A small image VQ-VAE, trained from scratch.
Model: 5.81M parameters, encoder arch densenet, encoder norm batchnorm, encoder depths [7, 14, 14], decoder norm batchnorm, decoder activation leaky_relu, decoder widths [32, 32, 64, 128].
Rows from block 9 of the encoder of a small image VQ-VAE, named by matrix and row number. Each number is 128 + 32 x the weight over its row's rms, rounded and kept within 0 to 255. All counts start at 0.
After each channel's rows are labels from the 100 images, of 14976, where the channel reaches its highest value: "strongest on" is what is common among them. Only what is clearly more common there than usual is listed. The data: microscope photos of single blood and bone marrow cells.
# conv1: bottleneck pointwise conv (encoder.blocks.10.conv1.weight, 160x240x1x1), inputs 120-239

conv1.135 [ 91 137 108 135  96 105 131 136 129 132 152 140 104 111 123 107 190 168  94 189  85 185 110 170 119 120 157 101 124 147 106  95 181 134 114 110 198  75 178 142 111 126 159 109 161 126 110 146  88 141  94 153 121 173 115 159 105  33 115 132  99 161 116  59 173  95 171 129  71 116  92 188 128 119 140 146  85  86 106 130 137 127 143 133 166 139  72 119  70 107 133 121  96 166 139 122 119 129 134  71 138 162 105 177 151  61 193 178  89 119 138 139 136  95 150 161 160 156 141 161]
strongest on: smear: peripheral blood

conv1.73 [133 119  97 121  77 132 160 144 111  56 114 141  89 158 118 140  97 163 133 141 168 130 136  98 156 108 135 105 111 110  92 139 127 134 113 164 154 136 156 149 169 110 129 117 135 182 102 186 132 182  79 145 130 146 101  92 175 122 107  75 159 154 131  96 124  99 121  78 138 130 110 162 143 190 153 152 129  73 141  50 120 100 183 125  59 184 224 160  64 127 163  95 188 181 129  90 106 154 136  69 120 137 128 107 221 116 130 133 107 115 166 114 148 178  67 113  91 113 216 123]
strongest on: smear: peripheral blood; cell type: lymphocyte

conv1.19 [125 162  97 147 102 168 118 130 146 141 111 130 136 116  91 147 145 137 144 108 110 169 104 143 137  66 107 164  96  89 165 173 169 131 132 147 165 114  98  82 125 130  79  72 169 140 177 121 105  17 119 108  58  27  78 177 106 106 125 134 107  68 144  77 136 108 117 169 135 145 168 174 128 146 135 165 120  89 120 141  75 148 122 161 179 184 133 178 151 181  78 135 159 184 138 108 144  45 118 127 108 201 122  82 174 106 124 175 139 153  55 137 125  62 128 147 119 103  45 145]
strongest on: cell type: segmented neutrophil; smear: peripheral blood

conv1.89 [129 132 178 107 169 155 189 152 103 120 145 178 159 176 139 128 120 150 121 115  88 132 143 174 150  56 133 115  63 118 159 130 132 176 117 133 133 161 178 130 112 120 105 188 143 161 136 124 139  92 117 136 110 106 108  82 147 131  86 135  37 139 118  71 111 162 133  99 123 163 156 129 112  34  93 119  87 185 109 108 169 120  86 153 114 166 111 147 133 142 126 123 224 178 151 131 137  87 150 112 241 129  95 183 128 176 145 121 115 175  84 218 114 136 139 116 181  58 112 175]
strongest on: smear: peripheral blood; cell type: lymphocyte

conv1.59 [120 197 138 139 130 197 131 100 112 106 134 127 127 137 130  95 160 102 127  81 114  84  17 153  86 182 169 184 148 141 175 144 102 111 157 162 138 118 117 126 138 173  58 183 177  96 121 103 123 117 114 121 137 111 164 123 146 127 116  82 147 210 130 169 214 167  89 101 170 124 150  73 158 151 101 201  83 102 107 141 104  80 108 149 147 149  41 196 126 149 150 100  89 124 113  95  98 159 201 183 143 189  92 124 116 150 175 193  71  76 104 119 125 101 120 132 115 159 140  98]
strongest on: smear: peripheral blood; cell type: segmented neutrophil

conv1.115 [124 138 187 167  94 167 128 102 147 133 115 127  80 145 108 114 127 102 166 109 107  93 124 170  84 128 152 153 127 185 129 172  88 122 121 193 114 112  76  74  98 154 155 102 198 124 108 146 154 152 189  84 145 119 173 154 149 168  74 116 123  87  96 117 206 101  73 165 107 108 143 126 121  97 129 163 102 156 139 130 149 126  87 132 148 193 152 172 121 101  92  95 120 128 182 177 138  40 134 164  93 173 217 102 121 104 111 155 153 171 116 138 100  78  91  66 124 128 116 185]
strongest on: smear: peripheral blood; cell type: lymphocyte

conv1.114 [174 197 162 126 132 104 156 162  90 132 118 152 159 128 152 115 133  86 120 103 110 139 132 130 153 132  67 132  70 115 150 123 120 118  99 115 180 118  86  89  92 159 167  92 122 110 152 158 139 133 143 119 157 108 144  98 100 123 165 199 130 140  78  47  88 135 180 127  97 122 160 105 116 144 152  76 159 108 111 138 249 207  51  96 139 142  97 128  49 201 128 160 113 139 100 116  93 163 116 134 169 113  77  99 167 147 118 130  41 182 153  96  79 115 175 133  96 142 122 155]
strongest on: cell type: lymphocyte

conv1.10 [164 113 124 155 113 172 127 130 134 194 113 145 168 166 134 151  91 123 175 102 110  68 109 188 100 157 144  95 110  92 114 127 117  90 111 110 109 159 109 111 161 142 106 135  82 146 178 102 135  84  97 122 131 106 154 113 169  99 140 126 124  87 138 157 187 184 162 162 110 100 106 186 125  86 132 154 156 108 138 164 148 181 118 127 127 171 148 176  78 200 147 147 150 136 149 112 157 161 139 139 156 208 115 128  94 172 134  99 142 140 120 151 168 110 165  94 101 141 189 136]
strongest on: smear: peripheral blood; cell type: erythroblast

conv1.82 [104 163 105 109 121 134 130  96 128  84 120 120 115  93  88 126 105 152 192 126 158 194 149 109 113 128 138 153 136 178 165 135 104 113 103 124  88  95 125 125 107  89 152 115 116 163  76 127  67 112  82 102 143 174 112 182 142 115 150  70 130 136 100 109 114 127  84 108 122 102  86 100 144 108 178 143 181 122 156 113  83 144 191 193 129 122 190 154  96 181 192 103 162 124 191  56  96  91  90 106 113 101  96 129 109  91  96 183  87 134 121 110 170 175  99 141  89 127 130 208]
strongest on: cell type: lymphocyte

conv1.6 [113 173 108 131  63 156 149 129  70  98 116 153  69 139 102 134 143  89 125 159 124  91 126 107 121 157  99 108 123  92 176 160 200 148 126 139 136 106 119  92  67 141 135 131  43 134 141 190 139 123  83 179 196  83  93 138 158 110 106 165 174  86  72  69 130 143 138  74 133 137 111 132 162  74 156 114 116 169 120 160 166 107 149  42 135 180 142 161 120 136  95 165 184  89 140 140  18 100 113 145 143 130  84  41 139 145 170 134 113 148  95 148 140 122  86  74  65 116 130 174]
strongest on: smear: peripheral blood; cell type: lymphocyte

conv1.107 [129  72 161  88 115 105 110 104 135 127  82 140 143 144 124 143 112  99 140 156 143 159  96 120 122 108 156  89 135 125 155 116 116 135 121 171 137 159 164 108 193 183 118  99 134 155 153 105  95  92 133  97 136 177  98 130 169  82 129  86 115 101  91 191 199 133 165 162 157  94 122 135  98 121 147 148  31 157 120 163 173 208 127 174 173 135 107 181 165 171  69  53 153 199 151 199 166 137 146  75 133 168 158 168 130 124  82 120 225 100  56 143 192 156 113 167 132 173 145 134]
strongest on: smear: peripheral blood

conv1.24 [116 142 149 174 165  93  99 173 113 147 137 145 126 171 104 160 137 130 155 172 110 119 114 131 139 111  95 129 150 156 110 127 160 153 155 147 117 117 110 156 143 165 108 102 102 115 186 145 176 111  84 114  71  98 150 149 143 134 149 103 192 158 136  59  97 178  93 172 112 133 107 123  15 146 117 119 171 182  91 138 152 140 146  88 153 136 110 131 170 109 142 150 133 101 180 167  93 112 110 135 106  65 182 167 129 143 138 120  64  77 101 106 128 114 139  50  86  72 130 207]
strongest on: smear: peripheral blood

conv1.142 [119 117 172 118 183 216 123 146 123 146 121 128  84 146 117 113  96 143 136 157 127 161 111 174 173 132 131 117 109 128 130 146  76 169 139 137 103  67  98 133 113 117 207 174 110 103 110 134 164 140 136  66 154 189  94 161 156 169 200 135  61 140 134 150 128 150 133 108  77 141  72 132 131 137 126 203 146 118 167  40 121 174 132 125  91  80 177 119 164 107 142 149 172 148 137 124 151 150 133 123 202 136 126 141 163 124 101  95 164  62 142 181 149 143 105 136 125 163 207  86]
strongest on: smear: peripheral blood

conv1.39 [ 72 127 111 135 117 153  91 126 155 151 145  83 129 115 174 122  99  88 159  69 168 143 141 119 158 132 111  86 151 102  86 141  72 131  57 161 178  67 124 169 160 149  77 114 125 167 184 160 130 137  74 101 170 126 148 126  35 148 135 158 130 111 164  69 158 152 142 161 143 120 107  62 106 169 124 123 152 146 114 112 145  69 134 127 105  64 131 110 107 145 156 146  89 150 142  21 122 160 104 158  75 153  29 124 148 122  74 107 190 187 121 140  87 142 131 187  72 122  77 139]
strongest on: smear: peripheral blood

conv1.29 [103 153 122 139 139 149 148 174 162 140  58 176 106 128 138 151 161 170 154 145 126 144 102 111  99 113 112 101 115 151 100 114 112  89 110 121 173  72 126 188 115 104  77 134  45 136 118  64 147  71 144 131 128 146 105 147 170 141 162 151 123 115 131 136 133  84 137  83 149 164  49 130 127  87 133  92 137 124 130 119  81 127 124 117  25 200 235 113 163 130 177 126 118 157  96 121 105  32 174  59 127 181 129  95 169  80 133 120 108 137 149 112 143 142 175  84 216  94  91 131]
strongest on: smear: peripheral blood

conv1.72 [106 154 113 155  66 182  85 165 116 140 134 140 122 112 105 129 167 154  79 155 155  95 126 149 139 149  62 150 113 145 102 139 162 124 127  58  82  87 106 144 115  99 118 154 149 154 133 137 113 116 133  68 165 102  78 149  86  99 126 106 154 173 153  79  93  99  42 129 129 161 219 221 121 156  94 149 150 111 133 136 191 115 150 184 104 164  81 138 147 123 138  93  87 137 153 124 122 207 112 188  98 118  91 106  97 148 103 136 100 137 170  75 137 108 150  42 125 136  95 147]
strongest on: smear: peripheral blood

conv1.3 [145 114 131 143  95 173 136 130 163 113 136 110 147 120 108 117 187  96 135 144  94 178 129  88 151 135 121 149 133 116 112 124 142 149 133 175 104 162 128 185  76 121  83 146 127 136 118 138 157  93 113 172 167 177 152 110  98 115 141 143 106 152 117 122 185 147  80 162  99 140 128 161 135  97  82  75 115 140 169 117 124 179 115 202 100 133  88 161  58 186 128 101 108 178 117  79 179 176  83  60 165 139 171 115 154 160 131 144 107 130 121 161  90 135 158 224 131 138  97 187]
strongest on: cell type: erythroblast

conv1.116 [151 146 141 177  91 151 208 122 107 141 108 183 107  91 110  93 140  67 110 112 104  94 136  75  92 136 158 162 105 138  89 143 163 134 101 173  93 158 114 125 149 185  53 158 132  68 157 106 125 137 191  56 159 177  65  99  98 134  98  56 107  74 117 107 118 138 106  48  68 173 153 122 123  97 109 163 131 125 198 107 113  51 109 142 142 115 134 146 121 156  89 113 147 153 168 183 113 146 102 140 154 103 158 163  97  63 128  58  94 160 190 128 172 122 124  99 202 147 105  91]
strongest on: cell type: lymphocyte

conv1.48 [117  84 131 145 122 134 132  94 165  69 104  87 138 136 135 150 100 136 139 182 115 143 163 168  62 141  93  99 111 106 141  96 121 113 142  99 157 120  81 156  90 124 184 112 105 195 148 170 142 130  98  90 175 102  96  69 132 128 147 137 139 110 125  54 125  75  75 159 103 127 127 152 136  97 136  74  94 128 134 117 124 119  86  99 125  46 137  81 194 133 174 117 121  88  97 142 127 179 107 120 103  94  54 130  84 106  96 186 133 142  80 207 110 128  81 124 104 118  78 149]
strongest on: smear: peripheral blood

conv1.75 [138 154 133 118 115 144  78 120 150 115 177 131 140  89 172 128 170 130 175 190 137 166 101 127 129 136 198  89  75 140 129 161 172 118 107 133 146 108 136 101 167  83 135 135 104 176 148 177 144 112 154 108  92 121  93 114 159  99 165 151 142 147 155 183 189 155 115  81 143 119 165  86  83  70 186 167 171 140 177  84 185 134 173 116 164 220 117 183 105 149 117 174 182 115 143  79 145  83 130 212 159 162  85 124 153 150 162  71 123 143  88  77 111  90 114 149  93  72 114 168]
strongest on: smear: peripheral blood

conv1.62 [112 112  90 136 105 105  67  97  93 115 162 136 129 117 162  97  97 100 133  92 133  96  87  55 144 118  78 122 130 113 173 165 160 136 151 122  93 129 147 125  78 171 120  95 119 152 151 177 143 147 147 128 165  58 107 153 114 130  95  83 147  67 130  98 114  90  70 113 120  91  88  76 163 136 212 186 117 122 124 124 148 125 122 140  81 141 174 130 113 152 116 119  99  97 126 126  83 208 118 104 125 157 122 126 139 199 125  77 161  42 209 189 105 179 135 159  90 156 121  95]
strongest on: smear: peripheral blood

conv1.117 [ 99  76 143 144 141  98 146 101 138 117 115 124 181 116  85  88  89 108 114 149 120  84 150 181 105 131 142  94 132 112 153 105 117 103 103 131 129 114  82 147 175  40 117 148 160 138 149 149 145  92  99 174 128 148 148 164  65 132 117 133 139 117 121 161 107 105 118 177 117  99 127 169 136 113 175 151 147  60 153 196 146 168  98  58 180  72 126 139  95 115 166 153 115 129 106 142 135 156 177 184 148 146  97  97  68 151  47 108 170 154  75 128 125 122 120 119 112 180  93 118]
strongest on: smear: peripheral blood

conv1.110 [169 188  94 181 158 107 137 120 129 155 100 112  88 121 136 168 124 127 117 120 173 164  86 112 151 163 113 165 155 119 132 154 132 103 158 161  54 107 136 147  62 156 133 155 168  50 116 118  99  87 184 121 125 126 181 128 156 128 108 146 143 110 132 119 200 136 119 147 151 131 121 133  95 106 160 139 113 115 145 193 128 131 114 169 163 164 149 129 146 129  95  72 189 140 110 122 171 143  90  87 172  96 151 161 132 144 126 100 173 127 198  75  81  96 138 162 183 153  76 134]
strongest on: smear: peripheral blood; cell type: segmented neutrophil

conv1.30 [145 105 136  89  89 154 189 117  90 167 122 121 103 128 116  96 129  97 149 144  94 133  88  99 126 105 121 101 137 157 165 109 128 109 131 169 143  90 153  96 180 105  95 203 133 149 174 176 121 135 126 135 134  81 166 145 118 126 111 196  86  96 107 160  90  46 151 163  89 161 160 110 109  97 154 149 205 167 122 136 155  31 122 187 142 175 120 224 169 103  63 138 129 101 140 149  78 146 137 181 144 121  94  76 135 110 221 146  41 150 121  45 101  95 125 142 129 145 140 123]
strongest on: smear: peripheral blood

conv1.5 [116 113 138 158 113  54 134 115 120 159 134 107 177 146 133 158 138 155  92  97 118 116 205 124 150 134  87 106 106 100 107 149 113 115 138 156 158 149 105 101  92 104 122 103 107 117 139 129 182 127 136 177 102 123  91  66 187  99 123 116 182  86  93 222 168 116 172 155 104 171 162 177 113 132 136 112  64 107  83 143 126 158 161 105 184 137 147 168 237 182  75 108 132 113 161 175 116 124 148  77 102 130 181  69 154 100 184 169 132 141 146 191 131 114 165 183 136  95 136 170]
strongest on: cell type: lymphocyte

conv1.84 [131 129 108 102  94 123  73 127 119 140 124 103 129  79 142 141  91 152 139  81 144 105 163 161 106 123  99  70 115 140  69 112 136 117 160 136  81  89 121 148 122 144   0 117 161 146 169  86 154 109 127 144  95 112 130 183 152 141 143 103 159 174  90 140 137 115 169 124 137 102 111 110 152  91 104  81 144 142 134 146 154 130 125 158 188  68 129 139 128 106  51 100 174 149 153 130 220 185  82 180 123 121 128  64  97 104 111 110 113 102  97 104  98 218 112 188 189 106 159 130]
strongest on: smear: peripheral blood

conv1.15 [130 138 118 152 133 109 169 128 144  99  74 143 113 128 108 123 157 129 122 155 156  61 128  99 136 124 158 143 189 122 160  97 108 200 109 120 130 137  96 122 100 213 161  58 132 101 114  73 107 133 121 151 135  60  91 118 148 109  87 174 108  84  56 141  76  96 123 190 116 121 151 171 160 159 123 122 100  84 170 111 133 158  85 152 126  94 125  77  76 147  66 103 133 193 118 105 134  81 141  92  73 119 153 158 201 128 134 186 142 162 153 110 159 113 141 144 164 230 160 104]
strongest on: cell type: segmented neutrophil; smear: peripheral blood

conv1.71 [125 116  91 192 229 130 164  79  89 128 143 122 128  97 170 130 181 152  63 113 133 162 128 143  97 121 145 165 114 169 170 131 116 124  88 207 101 146 123  88 144 129 110 121  81 164 155 104 130 165 140 145 104  77 133 144 107 169 166 109 122  77 168 143 154 112 120 141  26 135   4 188 161 151 139 125 116 103 139 150  71 127 189 127 145 194 116 140 176 192  48  89  38 126 139 137 161  86 101 100 154 119  77 123 141 109 143 127  40 102 120  60 118 142 128 126  85 110 154  98]
strongest on: smear: peripheral blood

conv1.134 [158 132 134 141 161 123 132 162 115 101  99 117 143 127 114  85 121 119  77  69 154 126 156 157  78 177 118 151 133 139 162 116 149 157  94 119 136  95 107  96 107  78 116  69 135 113 158 130 140  70  96  41 119 137 138 165 169 143 179 159 114 214  78 139 161 108  81  98 101 117 225 184  95 151 167 128 188 110 147 172 109 194 166 129 118  93 115 129  76 103  95 241 152  77 169 172  96 130 147 112 131 128 131 183  98 140 102 103 109 190 117  24 169 158 174 114 117 132 107  69]
strongest on: smear: peripheral blood

conv1.154 [143 152 152  75 139 129 151 150 128 148 125 153 118 113 157  76 118 138 119 132 128 137 109 146 106 121 156 162 120 100 183 114 112 131 164  99 113 141 149 103 150 120 165 145 190 135 181 150 144  92 192 124 134  77 178  58 172 156 164 133 161 125 129 101 134 132 148  82 140 141  83 129 155 113 115 138 190 116 133 137 108 169  21 122 156 108 139 168 114 107 136 100 128 155 211  91 107 148 245 120 120  99 141 115 141 116 116  35 118  86 129 157 134 115 147 184 146 164  82  94]
strongest on: cell type: segmented neutrophil

conv1.53 [ 97 103 108 102 114 147 161 106 107 141 137 148 102 120 135 143  82 150 146 133  92 162 146  55 135 102 131  93  95  79  97 102 102 130 122  52 123 123 116 148 166 107 102 144 131 150 116 112 125  92 111 141  81 127  27 117 144 121 166 100 117 142 136 127 137  64 161 118  64  85 168 162 118 146 166 172  82  95 137 113 121 157 178  87 164 120 219   7  81 120 138 111 202 130  77  58 144 168  81 115 158 167  91  91 190  97 136 152 120 138 121 205 161 173 153 139 151 135 160 140]
strongest on: smear: peripheral blood

conv1.132 [194 142  98  60 137 128  99 135 135 130 144 160 191  82  98 141 133 179 132  99 155 112 136 129 145 124  92 142 142  86  96 108 144  91 119 167 165 144 122 135 161 137  96 112 112 117 138 116 129 115  71 114 145 140  67 117  93 122 155 116 110 124 107 147 118 118 207 215 158  85  52 125 183 109 124  74 155 136  75 178 150 138 114 125  98  78 124 123 127 161 125 162 135 121 115 206  83 100 131 102 190 117 164 139 196 138 113 135 127 183 115  91 155 171  81 159  96  95 124 165]
strongest on: cell type: lymphocyte