Rows from block 7 of the encoder of a small image VQ-VAE, named by matrix and row number. Rows with one number belong to one channel. Each number is 50 + 10 x the weight over its row's rms, rounded and kept within 0 to 99. All counts start at 0.
After each channel's rows are labels from the 100 images, of 14976, where the channel reaches its highest value: "top examples" is what is common among them; "colour at peak" is the nearest of a few named colours to the mean colour under the peak. Only what is clearly more common there than usual is listed. The data: microscope photos of single blood and bone marrow cells.
# conv1: bottleneck pointwise conv (encoder.blocks.8.conv1.weight, 160x160x1x1), inputs 0-53
# conv2: growth 3x3 conv (encoder.blocks.8.conv2.weight, 40x160x3x3, transposed, each kernel summed), outputs 0-39

conv1.144:48 52 49 61 44 44 48 62 32 61 56 37 43 60 77 29 48 50 46 57 55 31 39 53 59 40 33 48 43 49 52 51 57 28 39 61 53 48 44 30 51 47 33 63 47 53 52 39 63 49 62 54 54 46
conv2.144:37 45 54 64 55 51 69 64 54 50 47 67 59 38 60 47 34 36 49 49 45 65 53 62 47 50 35 28 45 36 47 62 62 56 51 58 43 41 47 59
top examples: cell type: segmented neutrophil
colour at peak: black

conv1.120:59 54 58 39 35 40 66 41 44 40 38 50 43 45 37 65 35 34 41 57 31 65 39 57 53 54 63 61 52 47 45 30 63 50 65 65 47 33 54 45 45 48 40 48 51 31 47 57 42 51 56 50 55 32
conv2.120:28 45 40 56 63 63 47 68 44 37 63 65 55 48 71 37 46 38 46 62 52 56 62 42 37 41 61 59 49 47 53 54 51 43 46 44 46 52 35 40
top examples: smear: peripheral blood
colour at peak: grey

conv1.155:45 43 53 51 48 68 40 35 59 61 62 71 57 39 42 40 48 39 73 61 50 44 73 35 56 38 37 50 47 44 24 47 45 59 48 61 49 36 43 51 45 57 51 40 59 48 59 64 56 39 52 52 44 56
conv2.155:54 39 35 41 42 44 53 69 64 49 55 48 37 53 39 52 57 52 51 59 38 42 57 51 23 43 37 38 49 69 50 42 50 66 44 44 63 53 63 53
top examples: cell type: lymphocyte
colour at peak: black

conv1.128:35 29 59 54 54 52 54 48 43 66 45 49 51 47 64 59 49 34 44 40 46 46 59 62 68 42 44 63 47 37 36 55 49 49 27 45 59 49 34 41 43 45 64 48 45 49 38 64 60 67 36 54 58 56
conv2.128:51 58 63 67 39 52 47 60 43 53 55 68 57 32 56 41 43 39 39 53 43 49 51 50 23 59 49 42 66 43 36 49 51 63 50 43 65 53 47 41
top examples: cell type: lymphocyte
colour at peak: blue

conv1.10:63 48 49 50 45 58 59 47 67 34 58 28 40 45 57 55 40 61 49 56 53 49 43 24 44 48 53 43 60 44 51 56 52 37 54 61 34 57 37 48 68 57 40 65 25 57 53 51 49 31 46 46 43 52
conv2.10:46 43 43 43 46 31 65 49 45 49 41 56 64 39 48 43 31 44 46 56 43 60 33 75 33 47 55 57 71 52 56 41 55 59 59 50 47 41 46 52
top examples: cell type: segmented neutrophil; smear: peripheral blood
colour at peak: pink

conv1.147:48 38 54 66 09 52 45 48 65 33 48 51 32 67 50 43 50 42 54 54 65 46 53 56 45 42 56 56 60 53 62 32 61 61 60 51 48 64 42 28 62 47 54 37 45 57 45 57 58 75 52 49 53 68
conv2.147:44 52 49 58 48 49 43 55 40 55 70 70 52 44 70 46 56 50 46 54 53 48 55 30 54 42 47 41 22 49 41 47 59 50 42 66 57 65 36 49
top examples: smear: peripheral blood
colour at peak: pink

conv1.106:51 40 38 68 56 33 49 58 58 58 41 59 44 61 35 35 54 46 48 56 52 57 65 45 40 65 64 58 53 45 54 49 53 54 48 49 44 50 61 56 31 54 65 31 43 55 49 48 39 45 72 38 38 49
conv2.106:49 50 50 36 54 28 68 54 43 54 65 49 50 53 23 46 53 26 54 54 45 49 50 61 41 45 42 47 66 56 41 54 43 46 30 55 51 54 57 58
top examples: cell type: lymphocyte
colour at peak: white

conv1.152:49 39 60 46 65 39 45 62 56 43 54 56 55 58 65 49 30 54 47 36 52 38 46 46 47 56 77 54 37 51 61 64 38 55 63 28 67 55 50 44 39 25 43 45 63 47 59 59 38 50 56 51 45 35
conv2.152:41 46 45 43 45 57 38 41 49 41 49 58 55 31 50 44 54 49 55 47 47 57 58 61 32 53 52 34 60 25 62 38 62 43 56 42 75 51 41 46
top examples: cell type: erythroblast
colour at peak: black

conv1.99:41 60 50 39 57 44 57 41 68 55 62 53 47 54 56 62 32 50 31 47 56 38 58 51 56 46 61 52 53 33 49 61 36 43 59 65 66 35 51 45 60 46 55 46 60 41 33 39 67 52 47 45 49 42
conv2.99:47 53 54 15 52 48 59 54 53 47 26 57 45 35 41 55 40 47 61 51 57 63 51 48 42 43 50 40 57 51 50 66 47 53 57 28 61 53 56 51
top examples: cell type: erythroblast
colour at peak: black

conv1.62:58 35 49 37 68 51 57 46 50 52 52 39 51 65 20 52 37 33 68 37 59 55 56 47 48 44 38 52 39 34 36 39 36 53 50 51 55 57 48 62 51 40 55 44 55 50 49 52 59 47 53 43 53 73
conv2.62:43 45 51 49 70 41 52 54 53 63 56 76 59 54 61 51 40 39 42 68 50 48 61 60 54 51 45 50 75 31 51 47 59 48 58 51 57 50 41 39
top examples: smear: peripheral blood; cell type: lymphocyte
colour at peak: white; pink

conv1.1:58 43 44 41 63 47 46 52 47 53 54 38 42 61 54 59 56 50 36 41 51 43 51 40 24 46 38 34 40 53 60 42 50 45 59 45 38 55 68 72 59 45 49 24 50 50 53 46 48 36 52 40 50 46
conv2.1:36 40 53 41 56 51 31 55 66 39 59 53 52 33 57 36 48 58 44 62 35 50 44 72 35 39 48 42 51 50 65 54 48 46 58 53 40 52 47 31
top examples: cell type: promyelocyte
colour at peak: purple

conv1.135:37 49 44 18 54 44 42 64 52 53 52 64 46 36 31 57 51 51 53 53 22 36 48 47 48 55 54 41 47 40 42 45 58 59 69 45 53 58 51 47 46 39 65 36 34 48 37 52 59 51 59 70 51 57
conv2.135:30 61 50 32 57 51 36 55 48 59 38 59 48 37 55 53 39 41 48 60 43 38 46 75 33 55 49 57 62 44 37 52 52 40 53 56 36 56 60 44
top examples: cell type: lymphocyte
colour at peak: grey

conv1.48:47 55 48 56 56 51 45 76 45 54 30 53 55 50 34 73 56 49 68 48 40 34 48 53 57 35 57 53 55 42 44 51 44 57 30 35 51 57 46 39 57 43 58 26 39 57 55 64 58 48 49 66 51 63
conv2.48:49 44 54 50 53 28 61 51 51 54 54 72 38 43 61 50 39 31 50 27 56 59 53 46 55 61 53 36 38 41 34 52 44 37 37 51 48 40 56 55
top examples: cell type: lymphocyte
colour at peak: grey

conv1.23:50 46 45 31 46 57 48 35 47 55 31 64 50 50 42 68 53 69 72 49 53 49 52 48 57 22 21 58 62 43 29 50 23 54 50 41 63 49 51 54 46 66 48 51 69 50 46 65 55 62 57 42 54 54
conv2.23:41 56 54 51 47 56 52 67 50 55 45 40 56 47 47 70 33 46 55 45 44 25 59 57 39 60 47 46 64 63 40 45 59 45 48 26 42 55 40 39
top examples: cell type: lymphocyte
colour at peak: black

conv1.35:62 46 46 39 61 55 57 52 45 50 60 46 24 43 65 52 63 51 27 54 25 55 40 40 57 50 48 53 33 63 42 28 61 39 50 53 57 43 50 44 47 46 51 44 50 44 62 53 55 26 60 50 46 45
conv2.35:32 43 57 56 45 57 63 44 58 47 56 33 56 51 45 57 31 37 65 39 50 37 67 52 39 49 36 41 65 60 42 41 63 56 42 40 47 59 57 55
top examples: cell type: segmented neutrophil
colour at peak: black

conv1.130:43 40 43 49 54 51 37 37 39 43 45 57 37 49 45 48 66 57 97 49 45 68 35 38 37 52 57 54 35 38 54 52 57 51 41 40 58 60 46 58 51 45 48 48 53 59 48 45 52 39 56 71 66 44
conv2.130:53 53 45 28 68 50 59 49 50 52 49 62 53 50 46 50 52 29 41 58 52 44 54 42 38 48 27 54 64 35 32 61 39 46 33 57 59 50 47 41
top examples: cell type: lymphocyte
colour at peak: grey

conv1.117:50 69 33 37 59 44 56 53 52 46 29 35 51 78 51 40 51 44 58 52 48 53 52 59 49 44 36 44 32 50 40 56 41 68 56 59 58 47 50 68 50 66 47 78 29 39 51 48 70 59 51 50 39 50
conv2.117:51 51 41 29 50 35 44 42 46 71 52 57 57 54 39 44 45 64 46 46 69 41 46 51 41 46 57 71 66 48 64 43 57 55 61 42 64 51 37 47
top examples: cell type: lymphocyte
colour at peak: white

conv1.45:64 76 48 62 40 56 61 37 41 43 65 47 54 61 45 42 35 20 25 52 61 54 43 51 51 50 46 55 43 47 55 48 69 65 51 60 41 45 52 46 52 52 47 60 62 63 51 54 39 55 51 44 66 51
conv2.45:54 57 60 57 47 54 47 39 44 57 45 57 49 50 49 68 26 40 63 52 55 50 46 42 43 44 24 40 64 51 25 45 56 55 49 58 40 57 61 58
top examples: cell type: lymphocyte
colour at peak: black; blue

conv1.27:40 46 66 44 45 54 56 44 39 52 56 51 38 40 40 42 77 36 58 51 33 50 57 45 43 59 49 57 46 52 19 44 67 54 41 44 44 32 29 44 39 46 63 46 39 61 53 47 52 28 41 44 54 26
conv2.27:41 58 63 37 48 38 35 46 52 48 49 47 57 52 45 61 38 46 66 55 41 42 46 51 56 69 48 20 64 63 58 42 55 66 46 51 62 44 51 57
top examples: cell type: lymphocyte
colour at peak: black

conv1.76:45 59 49 62 42 60 60 48 32 46 41 65 43 52 35 65 48 48 54 40 63 41 46 56 55 50 45 60 59 50 41 71 50 56 52 37 53 44 52 58 36 52 45 57 50 51 49 39 26 39 36 60 57 44
conv2.76:42 56 34 27 49 46 47 71 56 46 58 62 34 67 53 40 52 41 58 60 48 62 63 46 36 50 39 42 41 60 63 41 56 51 41 47 63 50 54 54
top examples: cell type: lymphocyte
colour at peak: brown; black

conv1.40:70 50 55 53 33 52 62 50 40 55 52 46 49 49 52 49 60 40 44 54 49 43 53 35 38 63 48 32 66 63 57 34 48 59 41 56 34 46 66 53 59 41 52 42 51 27 41 56 41 51 53 50 56 36
conv2.40:52 52 59 58 68 55 55 53 55 40 50 57 32 66 58 39 54 58 47 47 43 81 53 57 52 47 45 60 48 56 50 68 37 55 56 56 57 37 66 63
top examples: cell type: segmented neutrophil; smear: peripheral blood
colour at peak: purple; blue

conv1.73:31 54 50 43 53 34 52 49 51 52 44 33 48 44 43 55 47 62 40 45 44 64 59 48 54 55 49 52 52 42 32 54 55 63 51 54 56 44 65 35 54 55 39 49 41 54 67 48 36 37 54 49 51 37
conv2.73:44 41 31 74 46 40 62 57 69 42 53 62 53 54 48 71 51 54 52 51 56 44 54 57 79 50 47 47 50 56 50 38 42 41 55 42 40 55 52 44
top examples: cell type: lymphocyte
colour at peak: black; blue

conv1.138:44 39 50 38 42 56 56 58 46 54 52 49 61 64 40 44 44 37 58 47 57 32 55 59 34 49 44 37 52 70 63 64 56 36 44 46 35 55 46 45 48 59 34 47 44 54 46 47 50 52 39 50 36 58
conv2.138:40 53 37 57 53 47 53 53 49 49 45 51 46 40 33 46 61 52 52 45 48 34 54 68 61 40 36 66 58 45 51 59 49 74 71 45 36 45 38 64
top examples: smear: peripheral blood
colour at peak: pink

conv1.50:54 33 33 43 31 40 48 53 59 30 53 56 52 54 34 53 56 53 41 60 72 36 53 64 32 37 63 56 62 47 51 38 55 39 53 41 50 63 53 56 41 60 44 56 53 48 49 44 53 56 60 33 40 70
conv2.50:43 47 41 59 57 30 40 56 46 79 58 62 55 50 60 32 53 44 62 59 61 51 58 66 50 50 42 46 66 52 47 35 60 38 49 49 54 42 55 61
top examples: cell type: segmented neutrophil
colour at peak: white